Weights of a small class-conditioned image flow-matching model.
Model: 9.59M parameters, 48-pixel images, arch dit, layers 8, width 256.
Training: adamw at rate 0.00082, 15400 steps, batches of 192.
Data: trained on telescope images of galaxies (Galaxy Zoo DECaLS), 44167 training examples, 66.9 epochs.
Rows from block 5 of a small class-conditioned image flow-matching model, named by matrix and row number. Rows with one number belong to one neuron. Each number is 200 + 30 x the weight over its row's rms, rounded and kept within 0 to 999. All counts start at 0. After the name is the row's rms in percent of the matrix's.
After each neuron's rows are labels from the 100 images, of 14976 (inputs lightly noised), where the neuron reaches its highest value: "strongest on" is what is common among them. Only what is clearly more common there than usual is listed. The data: telescope images of galaxies (Galaxy Zoo DECaLS). In brackets: how many of the 100.
# fc1: MLP up (model.blocks.5.mlp.fc1.weight, 1024x256), inputs 128-255
# fc2: MLP down (model.blocks.5.mlp.fc2.weight, 256x1024, transposed), outputs 128-255

fc1.556,115,155,218,189,193,188,217,151,219,201,216,188,170,206,239,248,230,153,160,218,152,210,209,183,191,242,166,179,249,187,241,219,220,182,131,216,210,215,205,338,243,239,191,199,186,166,180,183,174,199,145,160,170,219,157,223,203,224,270,176,212,256,214,260,194,207,145,196,209,241,278,187,195,173,177,170,225,245,210,174,198,113,200,212,189,224,210,214,237,190,197,182,138,172,215,247,205,147,188,204,244,202,196,182,217,238,215,232,219,221,253,224,230,181,196,157,177,187,171,171,194,154,205,200,194,245,186,174,217
fc2.556,114,194,235,154,174,209,226,176,221,185,91,208,229,183,189,165,194,208,210,134,200,224,222,181,194,166,205,197,178,217,226,234,178,211,200,189,217,181,219,206,206,200,202,172,220,174,214,182,178,194,138,221,195,176,136,179,139,190,107,199,219,197,193,171,285,207,214,225,192,169,240,235,228,142,200,222,181,220,224,197,206,218,175,151,186,179,193,172,176,247,167,185,178,186,266,260,211,204,195,222,198,207,149,200,170,175,211,235,184,202,170,182,238,170,252,138,161,211,215,200,249,235,189,213,189,271,219,179,193
strongest on: shape: featured or disk (65); edge-on disk: no (58); bulge size: small (33)

fc1.424,075,195,223,159,210,174,189,222,177,177,228,135,204,180,210,221,237,194,212,179,217,160,167,196,207,117,203,237,233,213,173,199,215,224,219,202,269,93,241,204,199,193,171,197,158,185,195,203,189,174,185,179,181,197,185,209,190,161,191,209,203,181,199,184,229,233,189,238,234,204,208,174,189,197,265,212,146,208,141,232,231,207,149,217,189,250,204,182,202,204,237,203,168,124,187,218,216,223,191,223,172,210,183,181,224,194,142,179,188,191,188,205,208,233,193,107,236,176,209,179,213,232,214,205,191,192,183,202,183
fc2.424,074,124,175,213,189,226,194,234,210,204,206,227,147,210,195,191,116,210,221,200,218,185,236,178,147,282,188,194,233,178,205,201,156,236,217,187,194,210,251,188,219,217,249,171,233,195,240,205,203,232,205,186,191,171,193,237,162,177,215,119,214,204,225,195,200,214,184,165,279,244,189,193,254,198,184,175,153,211,221,159,188,209,150,146,228,218,169,159,192,230,205,202,195,209,128,226,232,215,193,221,205,164,222,199,158,175,181,228,212,174,210,202,160,213,238,260,265,192,189,212,186,156,157,251,209,200,205,192,223
strongest on: edge-on disk: no (50); bulge size: small (25)

fc1.626,061,202,132,223,180,152,169,233,202,170,181,221,199,177,201,141,267,181,242,217,187,164,192,213,228,270,177,256,164,154,244,230,207,255,212,185,253,222,158,215,166,203,208,206,191,209,232,217,209,255,199,231,172,205,183,216,201,177,207,184,177,205,216,206,159,186,237,172,146,181,182,270,216,167,231,206,223,199,167,210,253,242,251,223,191,182,182,194,153,222,206,236,189,191,164,222,154,192,212,225,212,185,176,206,200,164,236,162,229,193,238,139,215,178,252,165,163,203,149,135,155,169,200,149,194,207,212,199,131
fc2.626,061,126,165,164,160,255,178,223,253,210,242,202,223,238,231,206,152,223,214,219,198,167,195,178,205,144,187,163,189,199,204,198,237,209,217,211,145,250,165,186,251,217,211,157,190,166,235,199,184,208,242,162,179,233,198,193,170,240,190,150,144,203,222,179,222,195,214,220,218,169,178,238,222,166,224,214,162,208,185,166,189,254,180,249,170,197,237,213,174,216,194,160,131,160,250,193,200,216,199,220,186,194,205,190,210,230,247,184,258,195,172,210,195,219,127,258,151,136,247,217,208,241,175,152,236,209,208,170,235
strongest on: shape: star or artifact (26)

fc1.359,070,242,222,211,237,161,263,180,198,199,213,124,209,209,222,230,162,188,241,218,167,202,210,208,265,177,209,186,175,218,193,247,178,210,205,204,127,235,151,219,208,192,215,163,207,202,235,221,175,169,222,215,167,177,197,241,163,187,178,147,179,180,196,175,176,232,201,202,251,182,204,219,211,194,169,176,240,181,251,258,234,198,169,211,175,206,206,200,173,165,120,200,140,206,194,195,248,215,188,330,199,190,196,197,206,229,173,193,206,192,229,186,206,221,275,245,211,229,228,161,224,200,166,179,165,189,179,203,148
fc2.359,059,226,193,191,227,161,259,230,193,201,219,217,212,181,219,195,175,188,200,188,233,278,207,229,157,237,234,237,185,169,187,225,169,187,187,168,173,200,147,198,276,186,186,176,240,217,243,220,175,224,153,143,180,155,200,217,185,184,162,242,231,204,221,187,221,157,231,192,175,174,186,236,127,216,248,208,224,225,248,191,186,186,193,216,200,205,211,183,203,212,227,174,141,235,231,171,216,200,237,232,163,175,166,195,259,233,162,201,170,182,133,207,194,206,93,220,174,180,190,186,152,226,183,195,191,175,172,203,240
strongest on: roundness: round (49)

fc1.272,079,257,187,219,220,186,200,180,203,187,237,246,188,178,185,197,189,160,188,169,213,196,214,192,122,112,147,182,189,186,194,189,231,225,212,180,323,217,195,213,100,230,223,196,232,225,227,217,204,141,194,220,187,157,215,199,214,211,215,164,201,216,181,186,178,208,193,208,230,194,215,199,258,229,260,205,222,225,193,232,172,158,170,195,191,218,184,190,235,167,141,186,247,202,197,174,205,215,224,164,206,190,218,150,199,269,156,208,224,261,225,231,173,202,225,174,177,186,197,192,203,183,163,241,174,188,233,222,217
fc2.272,089,185,192,190,220,216,208,129,192,235,230,258,247,203,211,209,192,217,233,238,209,166,195,219,234,271,175,201,210,180,254,222,208,196,200,159,88,185,155,201,281,197,190,225,164,235,204,221,196,198,195,172,235,219,233,172,174,188,200,189,192,187,219,178,227,202,175,232,128,144,199,196,166,212,234,190,217,194,240,169,194,213,219,201,229,222,192,183,221,211,211,192,235,205,224,171,156,173,217,196,238,198,160,205,247,238,191,217,256,247,165,207,211,208,152,221,191,204,235,193,217,212,170,249,177,193,194,226,191
strongest on: edge-on disk: no (50); spiral arms: yes (40)

fc1.394,060,255,123,156,263,204,239,209,167,184,211,231,245,157,247,173,196,232,233,213,185,153,203,187,173,155,190,183,181,178,235,176,242,182,183,194,203,166,156,188,188,214,185,178,202,239,216,170,170,185,172,177,220,228,143,234,177,248,181,231,195,213,265,208,274,228,174,204,209,166,193,219,167,224,196,215,192,196,151,236,223,211,253,220,231,199,147,206,194,155,184,202,211,188,206,213,197,200,209,217,216,236,213,180,198,193,161,227,184,197,249,148,162,183,229,178,209,195,233,220,166,207,200,133,229,181,167,242,249
fc2.394,075,237,187,222,194,210,223,202,229,178,210,238,190,143,198,192,182,183,209,148,201,160,186,197,175,254,167,170,188,162,216,257,213,209,199,132,203,188,218,200,224,210,132,126,216,201,190,217,204,142,167,202,192,151,136,210,176,159,162,132,170,203,155,171,147,175,145,192,232,171,240,194,203,212,156,201,184,176,217,176,177,188,247,215,208,174,251,198,189,123,226,193,218,220,160,214,186,229,198,242,217,180,191,202,179,230,230,185,179,187,186,192,228,149,149,222,196,201,226,180,222,205,220,277,218,174,210,218,141
strongest on: spiral arms: yes (40)

fc1.636,094,194,268,161,199,188,182,164,232,210,208,238,180,168,195,144,150,143,189,156,221,188,238,226,131,234,170,188,206,148,199,204,201,184,216,184,190,158,206,217,248,196,210,142,206,184,172,192,220,220,214,161,206,186,228,194,176,205,243,185,176,184,213,191,191,187,210,188,244,183,232,197,161,125,217,198,186,220,184,192,173,152,196,200,195,149,188,233,191,215,227,191,204,241,192,153,186,173,178,160,183,140,204,238,139,173,160,195,175,172,171,241,260,200,172,193,200,232,277,243,201,207,208,230,173,225,203,162,172
fc2.636,097,183,235,160,225,166,198,168,195,187,233,184,176,223,200,187,167,174,212,236,198,209,199,184,197,171,148,210,205,179,148,199,177,147,220,200,238,176,191,204,150,185,240,238,185,227,167,197,237,194,168,223,224,220,302,169,222,252,195,214,208,212,176,210,213,172,175,169,159,207,251,231,251,172,238,211,243,170,210,201,216,218,192,190,184,184,211,215,213,155,196,267,190,191,241,130,210,190,155,198,189,207,185,199,181,185,199,231,168,217,197,206,214,232,232,208,206,192,119,155,231,219,258,188,170,181,194,201,252
strongest on: spiral arms: yes (41)

fc1.548,117,198,187,256,174,179,231,200,211,245,217,192,188,188,172,229,200,268,202,207,194,231,197,220,168,163,217,213,241,237,199,205,170,200,199,177,161,195,187,217,217,171,193,234,225,209,188,192,258,115,212,221,203,191,123,155,196,224,202,160,210,197,207,186,163,236,174,199,203,153,215,152,207,266,192,203,225,192,204,246,186,243,225,232,183,185,190,199,161,172,208,210,161,188,185,218,201,207,171,275,234,199,182,189,146,187,225,161,200,212,231,169,152,215,213,198,205,205,195,171,181,180,179,232,220,167,226,203,245
fc2.548,127,208,218,138,208,146,236,211,193,182,212,238,220,226,215,211,193,38,211,167,200,202,197,196,185,204,162,216,229,192,194,224,191,195,219,185,259,157,176,190,145,178,177,189,188,172,195,139,239,213,160,190,219,172,164,179,238,145,167,233,237,216,209,199,170,183,239,199,191,189,221,138,163,189,215,185,191,197,243,236,218,199,218,214,174,212,188,209,211,195,202,193,185,194,214,199,198,208,204,225,191,190,132,195,215,191,227,196,210,238,196,194,166,220,233,174,165,245,200,205,187,225,224,193,183,131,181,234,146
strongest on: roundness: round (48)

fc1.563,090,181,194,189,224,138,173,197,166,119,237,222,170,166,217,251,160,222,194,201,170,189,223,188,235,162,138,202,191,223,182,201,171,142,183,230,214,193,213,181,172,183,221,225,172,195,161,209,208,194,160,210,237,230,273,170,210,183,217,143,215,226,239,201,224,261,207,281,171,203,222,217,220,193,153,207,167,230,270,230,162,240,227,124,208,221,184,194,179,189,167,188,177,189,195,169,161,215,232,206,230,198,187,227,174,187,224,221,184,194,216,187,221,259,169,141,217,163,215,155,185,219,163,253,213,153,216,198,175
fc2.563,076,242,180,123,223,246,170,212,212,153,235,163,288,175,194,160,226,194,182,206,207,230,164,192,214,210,141,206,218,214,173,180,235,267,201,251,238,176,217,203,268,152,187,207,205,215,248,238,221,217,201,238,180,234,243,204,173,216,163,225,185,183,192,200,146,147,216,203,186,179,223,157,240,268,207,155,162,196,116,230,207,204,178,191,197,227,240,172,179,193,193,183,218,200,176,212,219,154,188,144,209,214,231,189,189,230,205,208,191,160,184,237,177,260,235,243,185,222,229,243,255,163,178,165,200,232,199,210,136
strongest on: spiral arms: yes (40); bulge size: small (26)

fc1.611,104,239,195,184,193,212,194,221,213,188,277,232,204,196,180,213,208,257,206,195,179,153,249,218,224,174,160,239,198,184,186,200,261,189,183,235,167,231,172,194,208,175,218,217,215,178,216,224,180,165,195,201,204,212,216,171,209,211,230,175,179,192,156,196,239,229,218,257,201,237,207,146,183,170,222,176,176,232,233,225,176,193,200,192,200,298,239,201,220,277,191,197,196,124,247,220,204,162,167,196,215,208,236,214,176,212,145,167,217,210,172,180,203,193,267,232,166,197,185,178,205,221,144,242,187,174,214,171,184
fc2.611,107,160,215,185,253,209,166,209,174,225,240,169,174,175,210,204,158,148,148,229,256,183,192,205,200,220,158,240,170,176,195,227,247,175,148,236,253,160,207,188,215,186,176,151,126,182,179,221,189,238,192,220,209,195,183,200,223,230,243,235,192,200,212,206,142,207,228,191,186,183,163,185,136,159,219,203,224,189,168,226,218,199,192,250,212,293,226,222,187,268,189,234,188,181,151,244,196,230,240,188,175,220,241,179,136,175,178,188,215,243,229,164,200,200,155,188,190,194,176,193,218,198,193,226,172,195,202,215,211
strongest on: edge-on disk: no (51); spiral arms: yes (40)

fc1.640,095,128,203,183,179,176,133,192,186,211,173,201,201,208,229,180,202,187,204,205,211,160,177,205,206,142,271,176,203,189,188,247,194,199,142,190,267,230,237,317,228,193,170,203,210,178,230,211,175,206,190,153,191,237,208,258,199,210,170,184,195,223,218,241,223,159,238,211,223,207,197,232,194,239,203,214,197,215,251,198,216,135,174,129,191,156,236,196,211,230,191,204,199,208,191,217,190,216,154,223,204,170,190,197,143,226,213,211,183,156,245,188,244,156,178,211,218,192,196,203,184,231,180,226,203,257,148,156,156
fc2.640,095,233,230,188,184,171,117,203,232,212,230,195,214,174,195,206,146,229,173,176,215,161,172,198,187,273,217,206,215,199,190,198,284,180,208,201,226,183,198,213,190,203,217,207,185,229,192,155,149,244,153,206,203,201,263,180,155,190,226,192,222,224,184,187,103,242,242,197,182,207,223,221,169,214,151,263,204,191,152,262,217,173,240,174,166,140,210,168,215,270,231,223,214,209,185,188,236,213,201,172,199,233,166,211,241,208,219,208,207,214,156,219,204,167,199,134,221,167,213,264,225,209,178,172,206,191,173,134,166
strongest on: shape: star or artifact (29)

fc1.68,095,135,182,197,208,222,161,179,201,238,162,271,190,211,192,188,208,215,165,236,225,210,268,205,196,195,202,139,225,144,174,172,203,241,177,153,214,139,214,186,241,214,169,173,183,205,162,216,163,198,190,140,162,209,209,279,198,206,222,196,187,191,218,198,225,284,199,208,256,197,235,183,202,183,230,190,208,174,133,187,237,177,200,282,223,248,258,225,179,197,213,198,221,127,218,197,232,202,175,231,163,197,176,225,205,210,131,150,206,199,248,197,251,207,197,206,211,162,197,246,228,204,112,167,228,188,196,187,196
fc2.68,092,151,204,179,195,152,210,210,179,79,185,198,197,214,203,210,194,164,224,179,171,219,128,175,271,201,181,199,232,239,183,203,180,203,187,192,191,154,168,197,172,203,199,226,274,204,178,169,172,218,202,250,234,177,181,231,203,240,213,185,173,184,179,210,208,169,187,165,256,225,188,199,237,195,173,175,197,208,181,182,158,167,221,238,190,184,215,185,217,149,215,266,194,220,197,207,168,188,193,198,165,209,188,222,169,219,168,175,213,198,158,230,179,177,201,195,216,152,216,122,235,191,212,200,256,178,228,250,232
strongest on: spiral arms: yes (40)

fc1.441,106,210,197,203,197,196,167,162,235,224,201,187,190,211,161,244,216,219,268,192,236,167,207,258,171,140,191,190,123,217,185,221,237,217,210,199,277,293,151,212,181,213,199,162,219,222,197,212,236,213,223,201,129,194,202,187,172,233,193,180,182,198,188,178,193,175,174,191,159,174,206,256,213,177,201,200,208,179,253,211,227,217,171,214,171,197,287,205,171,148,189,199,178,200,225,170,226,188,171,264,192,161,179,203,198,176,182,180,220,199,203,215,273,248,137,189,165,226,227,194,193,143,245,193,181,211,263,199,187
fc2.441,083,220,173,204,169,178,134,156,175,205,174,176,225,166,206,203,192,246,196,266,163,243,220,192,222,240,188,198,195,229,178,196,162,182,213,210,116,188,181,212,299,201,235,196,194,219,180,164,223,249,193,186,215,277,227,197,220,155,169,217,159,191,184,202,217,194,172,229,196,229,149,226,249,157,213,238,198,194,251,201,208,199,166,184,170,212,221,210,245,172,236,196,184,220,184,154,220,146,185,180,230,172,208,227,180,207,237,207,192,195,195,188,176,196,306,189,131,209,176,175,250,164,168,227,181,161,215,213,219
strongest on: shape: featured or disk (60); edge-on disk: no (52); spiral arms: yes (40)

fc1.451,107,200,204,214,268,194,235,204,217,223,193,168,234,200,208,185,222,245,189,209,187,175,224,212,205,217,156,206,184,211,264,203,116,185,206,210,241,200,220,193,232,190,245,176,172,174,194,208,121,267,220,188,199,184,228,212,217,183,223,196,183,220,263,184,146,291,187,228,174,232,210,215,158,208,214,157,202,225,169,181,212,217,187,236,212,246,170,187,191,222,197,175,171,191,250,182,190,214,247,205,232,206,206,173,182,242,224,219,188,202,205,163,222,157,216,231,193,197,210,192,207,116,212,200,211,185,154,194,225
fc2.451,118,192,215,187,216,173,182,189,177,177,219,233,148,205,192,210,203,157,211,174,215,227,187,243,215,296,165,191,116,201,161,183,118,180,177,208,165,209,201,206,219,176,187,256,160,230,203,183,149,209,231,206,193,272,207,171,239,181,226,185,193,210,124,220,260,185,232,194,196,167,203,167,213,199,182,245,229,217,184,195,194,188,196,170,199,152,207,192,183,199,231,220,179,194,156,220,204,226,201,186,212,163,200,185,176,183,218,194,249,224,196,196,214,247,120,160,164,219,206,231,166,274,190,171,215,140,195,200,163
strongest on: shape: featured or disk (70); edge-on disk: no (65); spiral arms: yes (50)

fc1.218,068,210,184,210,207,204,223,154,228,172,202,219,187,218,234,221,199,227,190,234,219,213,215,251,220,171,218,246,263,201,244,171,197,165,181,196,192,139,203,221,238,217,214,217,193,222,205,174,130,202,214,191,214,198,207,240,202,230,186,180,179,183,234,229,151,230,218,198,179,176,198,150,214,164,207,169,245,175,187,221,199,121,179,225,210,199,178,177,213,181,206,245,233,229,189,208,223,189,228,181,216,238,185,225,185,205,193,224,183,168,227,263,151,223,174,160,223,190,216,202,174,221,192,134,227,188,153,210,135
fc2.218,069,158,184,155,203,182,231,240,206,217,228,243,159,200,174,231,146,188,223,140,228,181,208,193,141,269,178,183,256,237,206,180,166,234,213,211,189,232,238,212,163,227,270,236,222,191,219,202,164,177,226,165,214,233,181,190,239,204,195,165,138,182,146,173,241,179,195,148,245,233,217,180,185,144,186,194,189,199,190,205,185,168,152,158,216,157,208,196,207,184,219,207,208,214,171,199,205,232,180,172,171,187,176,214,178,199,247,192,169,180,168,207,197,206,216,244,262,179,186,203,221,116,152,208,197,212,172,158,235
strongest on: spiral arms: yes (41)

fc1.551,097,198,227,156,214,204,243,177,198,225,163,149,212,192,236,196,243,127,222,185,182,181,187,243,189,153,240,204,196,216,227,210,191,166,197,201,210,250,245,230,150,201,194,200,204,198,205,186,162,203,161,205,234,185,194,188,190,198,199,184,193,195,267,244,163,185,176,182,171,206,169,146,202,171,207,195,221,205,222,228,201,160,205,189,174,180,296,209,172,144,260,200,218,206,273,193,208,192,187,172,202,222,233,174,206,219,186,202,194,196,173,256,251,210,233,204,164,216,137,217,191,193,192,209,212,234,222,194,269
fc2.551,099,173,229,177,176,196,216,231,212,194,190,169,208,210,201,205,235,218,215,289,224,201,217,202,193,115,202,206,205,174,195,184,208,174,207,186,227,183,264,196,152,182,186,202,190,209,217,207,173,184,185,184,191,213,134,198,259,192,171,178,192,219,263,218,163,201,197,191,180,215,172,111,156,218,196,173,203,184,182,178,219,221,197,180,218,199,184,286,111,134,160,177,200,208,220,176,213,179,199,231,202,242,242,200,125,184,191,235,188,195,229,224,213,179,206,266,236,203,212,240,209,198,179,177,205,260,244,186,251
strongest on: roundness: round (47)

fc1.192,110,197,209,234,201,203,208,184,242,197,138,203,190,189,193,178,218,192,207,237,161,181,185,203,201,151,274,175,229,187,229,206,247,145,194,197,145,238,223,189,187,229,197,163,193,216,202,190,177,161,222,202,177,201,185,171,193,190,199,188,198,183,227,209,139,246,236,196,235,201,230,173,204,183,223,240,189,184,242,216,221,189,233,220,201,206,227,190,125,214,239,209,192,176,228,259,222,202,226,236,190,216,227,189,208,244,170,223,219,168,168,242,175,259,205,152,156,206,166,180,194,210,180,234,209,153,210,196,160
fc2.192,108,228,180,246,128,202,172,178,205,179,163,172,233,259,166,181,215,260,228,237,214,170,186,198,198,173,260,192,188,199,152,166,186,176,214,183,140,288,192,190,134,166,191,198,200,196,226,189,199,223,187,204,191,164,146,159,267,171,180,215,230,176,169,220,252,208,235,175,214,186,191,135,211,202,182,194,225,176,174,174,174,193,199,197,199,152,172,216,217,177,173,184,195,196,166,260,218,191,203,154,190,185,199,212,207,225,173,235,213,177,212,199,156,241,240,226,190,209,189,216,195,193,177,226,198,264,234,206,257
strongest on: roundness: round (54)

fc1.767,088,185,201,170,172,192,209,183,173,211,209,211,208,216,209,218,184,188,170,232,197,231,158,194,174,172,141,188,161,162,158,209,173,161,196,228,226,200,199,207,203,197,157,220,179,180,218,192,232,279,183,148,202,200,223,145,184,199,228,211,192,233,209,218,165,136,161,190,151,172,203,155,159,226,217,214,134,199,252,215,215,173,220,190,223,204,210,211,161,196,142,173,170,110,225,206,225,195,191,256,171,207,206,206,171,185,181,166,213,175,283,203,200,232,228,203,210,202,186,208,219,195,139,231,179,209,199,154,162
fc2.767,077,174,254,164,205,170,185,186,210,129,181,166,191,189,189,206,252,234,182,183,225,199,191,194,191,148,194,189,171,172,239,187,149,217,186,198,187,259,163,218,254,174,201,175,191,211,179,167,241,236,230,213,199,230,210,268,246,191,221,174,192,203,193,202,213,230,189,124,217,226,188,155,205,189,165,206,197,175,229,175,203,224,208,236,188,205,198,221,169,206,236,230,165,140,150,240,187,193,198,182,176,250,170,200,261,157,228,221,205,189,157,173,213,241,174,173,240,216,179,138,221,223,169,287,276,238,237,258,247
strongest on: shape: star or artifact (31)

fc1.290,112,183,193,155,185,175,225,191,240,216,188,193,231,182,192,190,198,164,230,194,193,205,179,231,196,201,222,192,211,225,179,211,196,237,200,160,172,202,220,203,199,213,198,197,218,202,200,189,209,187,237,207,242,212,156,196,181,194,205,224,195,224,232,197,201,215,203,151,223,212,120,130,192,197,200,154,219,221,181,161,239,113,193,221,171,197,158,193,184,153,221,225,207,190,242,230,204,185,204,300,167,176,188,181,161,188,222,199,230,209,213,197,297,201,258,143,139,189,204,171,216,183,208,163,181,217,183,154,189
fc2.290,109,185,222,160,131,189,259,218,213,191,195,242,250,193,201,194,195,224,168,193,224,180,218,206,182,189,182,199,210,191,231,210,193,196,204,167,289,168,205,200,189,190,157,227,238,191,203,176,198,243,232,212,202,198,183,151,175,212,192,161,162,196,187,193,184,152,226,168,169,241,156,170,254,232,276,184,199,191,215,229,185,212,175,208,233,243,186,180,192,163,220,226,180,191,228,221,188,204,226,252,222,188,157,203,184,168,184,203,204,223,193,201,244,208,144,237,146,218,192,190,198,222,248,197,185,185,175,218,287
strongest on: edge-on disk: yes (30); roundness: cigar-shaped (29)

fc1.117,087,167,135,150,184,136,247,155,209,209,218,154,167,196,190,199,207,216,226,191,229,226,191,213,242,204,219,188,226,213,187,178,253,174,178,169,187,169,259,250,241,209,179,172,217,241,209,219,156,197,209,160,151,192,210,256,213,191,199,223,181,185,191,215,182,193,220,149,164,147,210,178,216,160,167,190,216,173,127,214,214,212,121,243,219,172,189,227,186,187,200,201,255,245,192,159,201,213,173,207,196,204,174,268,236,222,216,197,220,210,158,245,256,211,161,231,228,219,266,232,233,157,205,189,199,209,203,200,205
fc2.117,081,222,166,183,178,204,255,196,237,188,223,215,253,157,192,200,235,182,242,197,161,205,161,156,180,252,241,206,217,249,179,174,222,228,189,246,199,199,192,211,121,208,178,164,245,166,207,177,184,175,207,182,197,177,224,215,161,178,228,228,186,201,226,205,194,236,190,206,272,171,168,178,202,151,175,206,206,232,219,240,201,184,215,269,180,165,175,209,213,162,206,211,229,166,241,148,223,197,193,183,165,177,185,178,169,198,177,224,144,151,191,237,144,237,280,176,227,150,216,230,229,174,293,160,247,200,198,155,179
strongest on: spiral arms: yes (39)

fc1.389,119,196,193,186,166,228,210,185,194,191,189,183,117,197,242,209,197,195,207,217,232,172,224,213,234,202,219,183,190,196,216,215,212,161,163,174,188,187,267,292,212,227,220,151,225,188,206,167,166,265,220,180,189,209,217,239,205,227,187,189,187,208,179,236,240,218,244,234,194,199,165,241,118,219,169,189,190,204,206,212,237,164,207,216,204,154,192,212,184,263,224,186,206,204,207,248,205,130,177,188,182,225,183,223,177,186,194,214,243,195,246,180,215,240,196,155,109,222,170,215,181,214,186,195,176,223,180,163,144
fc2.389,120,156,226,217,161,164,163,196,225,205,247,239,286,129,209,219,236,191,185,191,179,189,239,203,172,157,226,183,225,221,196,232,218,176,191,182,164,199,232,196,138,228,225,188,231,179,182,184,171,241,191,217,239,223,224,175,155,155,166,202,161,237,237,176,134,182,259,203,220,203,241,201,200,169,173,182,186,159,182,237,220,176,192,191,188,194,226,215,108,256,249,179,156,192,261,241,169,202,202,147,239,201,231,206,245,141,181,190,184,191,181,243,180,267,248,182,253,166,194,282,186,212,203,199,204,148,257,204,203
strongest on: shape: star or artifact (28)

fc1.398,077,203,189,162,221,213,186,204,215,168,200,171,132,219,198,211,194,226,248,190,249,165,181,208,190,167,202,156,151,215,217,165,252,187,206,182,240,149,196,196,202,228,243,127,169,195,175,169,175,186,206,131,172,184,183,271,187,185,204,224,209,217,213,215,206,217,173,137,163,181,230,202,184,173,253,240,196,182,157,220,221,214,150,193,173,194,226,197,196,188,250,221,188,183,162,224,182,174,196,203,200,246,205,207,197,200,255,187,220,178,149,206,199,234,156,201,143,194,208,190,179,182,219,220,186,183,209,215,180
fc2.398,078,212,191,268,170,186,215,213,215,214,254,229,210,148,188,223,169,202,255,219,205,216,197,153,223,229,225,247,191,207,186,198,232,153,221,159,185,254,181,199,213,208,256,207,242,245,158,179,160,257,229,220,214,202,191,169,134,179,206,141,211,180,214,196,215,221,157,162,203,165,221,194,239,185,179,174,171,221,217,233,178,137,236,179,213,192,188,189,186,191,229,225,209,182,214,213,193,192,207,193,148,144,221,212,220,219,188,177,182,161,202,221,209,253,235,210,197,163,173,264,233,225,243,264,151,177,229,193,216
strongest on: shape: star or artifact (25)

fc1.308,129,180,178,200,236,191,134,178,211,189,226,161,255,206,226,255,210,176,173,219,171,255,196,173,198,214,291,190,208,208,229,171,195,169,178,188,205,165,217,239,181,206,218,173,198,189,162,207,130,296,185,213,204,152,216,214,213,201,227,189,231,216,214,218,190,258,196,192,196,227,238,225,155,212,185,176,190,199,200,175,150,181,202,196,201,201,200,247,176,187,195,168,182,203,260,257,195,192,227,188,219,186,223,205,179,258,207,232,189,211,137,212,158,217,237,175,167,190,202,208,191,129,229,213,199,224,162,212,210
fc2.308,135,198,227,238,210,186,175,181,187,191,214,147,204,135,201,194,196,304,195,194,199,276,169,222,215,188,256,161,194,192,201,150,206,182,198,200,184,195,169,204,185,204,190,159,212,163,186,208,145,245,211,188,158,196,221,197,243,219,221,225,182,204,173,218,187,197,150,201,168,242,223,246,189,149,152,226,199,169,200,153,162,187,185,179,207,198,233,204,220,185,254,183,185,194,215,238,186,169,213,159,176,195,161,218,165,218,143,199,206,167,179,189,192,152,175,231,190,176,178,201,250,217,209,201,181,312,209,129,160
strongest on: edge-on disk: yes (43); roundness: cigar-shaped (36)

fc1.367,067,233,226,179,229,209,202,162,205,162,183,157,226,203,201,152,250,134,216,238,191,190,171,181,239,164,183,148,225,154,199,196,158,136,235,204,211,187,189,167,198,189,165,174,172,219,180,176,169,222,192,171,212,206,207,157,226,202,197,203,207,191,226,178,219,186,190,212,212,198,196,194,231,238,239,224,143,218,234,188,118,218,170,170,184,228,222,170,178,211,213,180,191,230,221,203,185,227,227,178,209,266,224,161,192,238,217,221,219,182,217,188,164,147,209,204,185,212,202,171,208,198,195,245,225,187,164,164,259
fc2.367,060,229,211,189,137,203,240,209,215,152,202,161,201,234,201,195,190,236,206,194,212,149,184,221,134,243,172,240,227,168,182,227,178,206,184,169,188,260,234,196,193,173,238,176,204,196,210,183,152,245,201,195,157,142,219,179,242,209,236,154,214,200,169,208,205,224,202,192,277,213,218,180,197,209,170,171,170,190,251,178,243,188,159,116,227,229,237,178,230,197,179,269,222,197,156,201,157,148,210,205,167,249,254,201,231,217,236,185,185,224,197,218,214,115,211,157,194,192,196,185,164,211,182,193,214,185,207,151,145
strongest on: edge-on disk: no (51)

fc1.741,120,180,209,155,210,230,216,192,205,199,244,221,158,215,240,249,194,212,164,200,174,172,200,199,208,199,204,179,269,201,263,190,252,221,139,194,186,178,199,302,177,258,218,187,231,193,183,168,271,144,166,181,211,216,185,158,222,210,201,183,200,220,225,275,154,240,178,257,212,221,258,204,249,172,136,232,205,250,208,199,243,150,212,223,188,243,215,207,220,172,190,200,133,163,196,240,225,188,169,224,218,203,178,189,238,193,168,179,219,203,226,186,206,150,213,200,160,191,191,193,175,213,188,189,203,247,236,131,199
fc2.741,104,202,219,196,203,204,245,204,164,225,180,210,241,180,185,207,211,286,213,146,169,213,201,190,226,139,211,191,157,168,192,247,194,223,197,198,186,188,214,207,164,222,194,200,185,176,182,162,262,212,164,145,195,223,176,183,161,218,106,244,199,190,243,184,272,212,247,223,185,194,217,179,164,122,149,228,203,216,193,184,189,178,218,188,213,226,186,175,198,217,169,189,244,176,244,257,197,213,193,215,191,181,153,195,186,192,209,194,220,229,158,181,221,170,160,135,162,200,202,166,237,199,198,165,192,240,143,183,192
strongest on: shape: featured or disk (64); edge-on disk: no (51)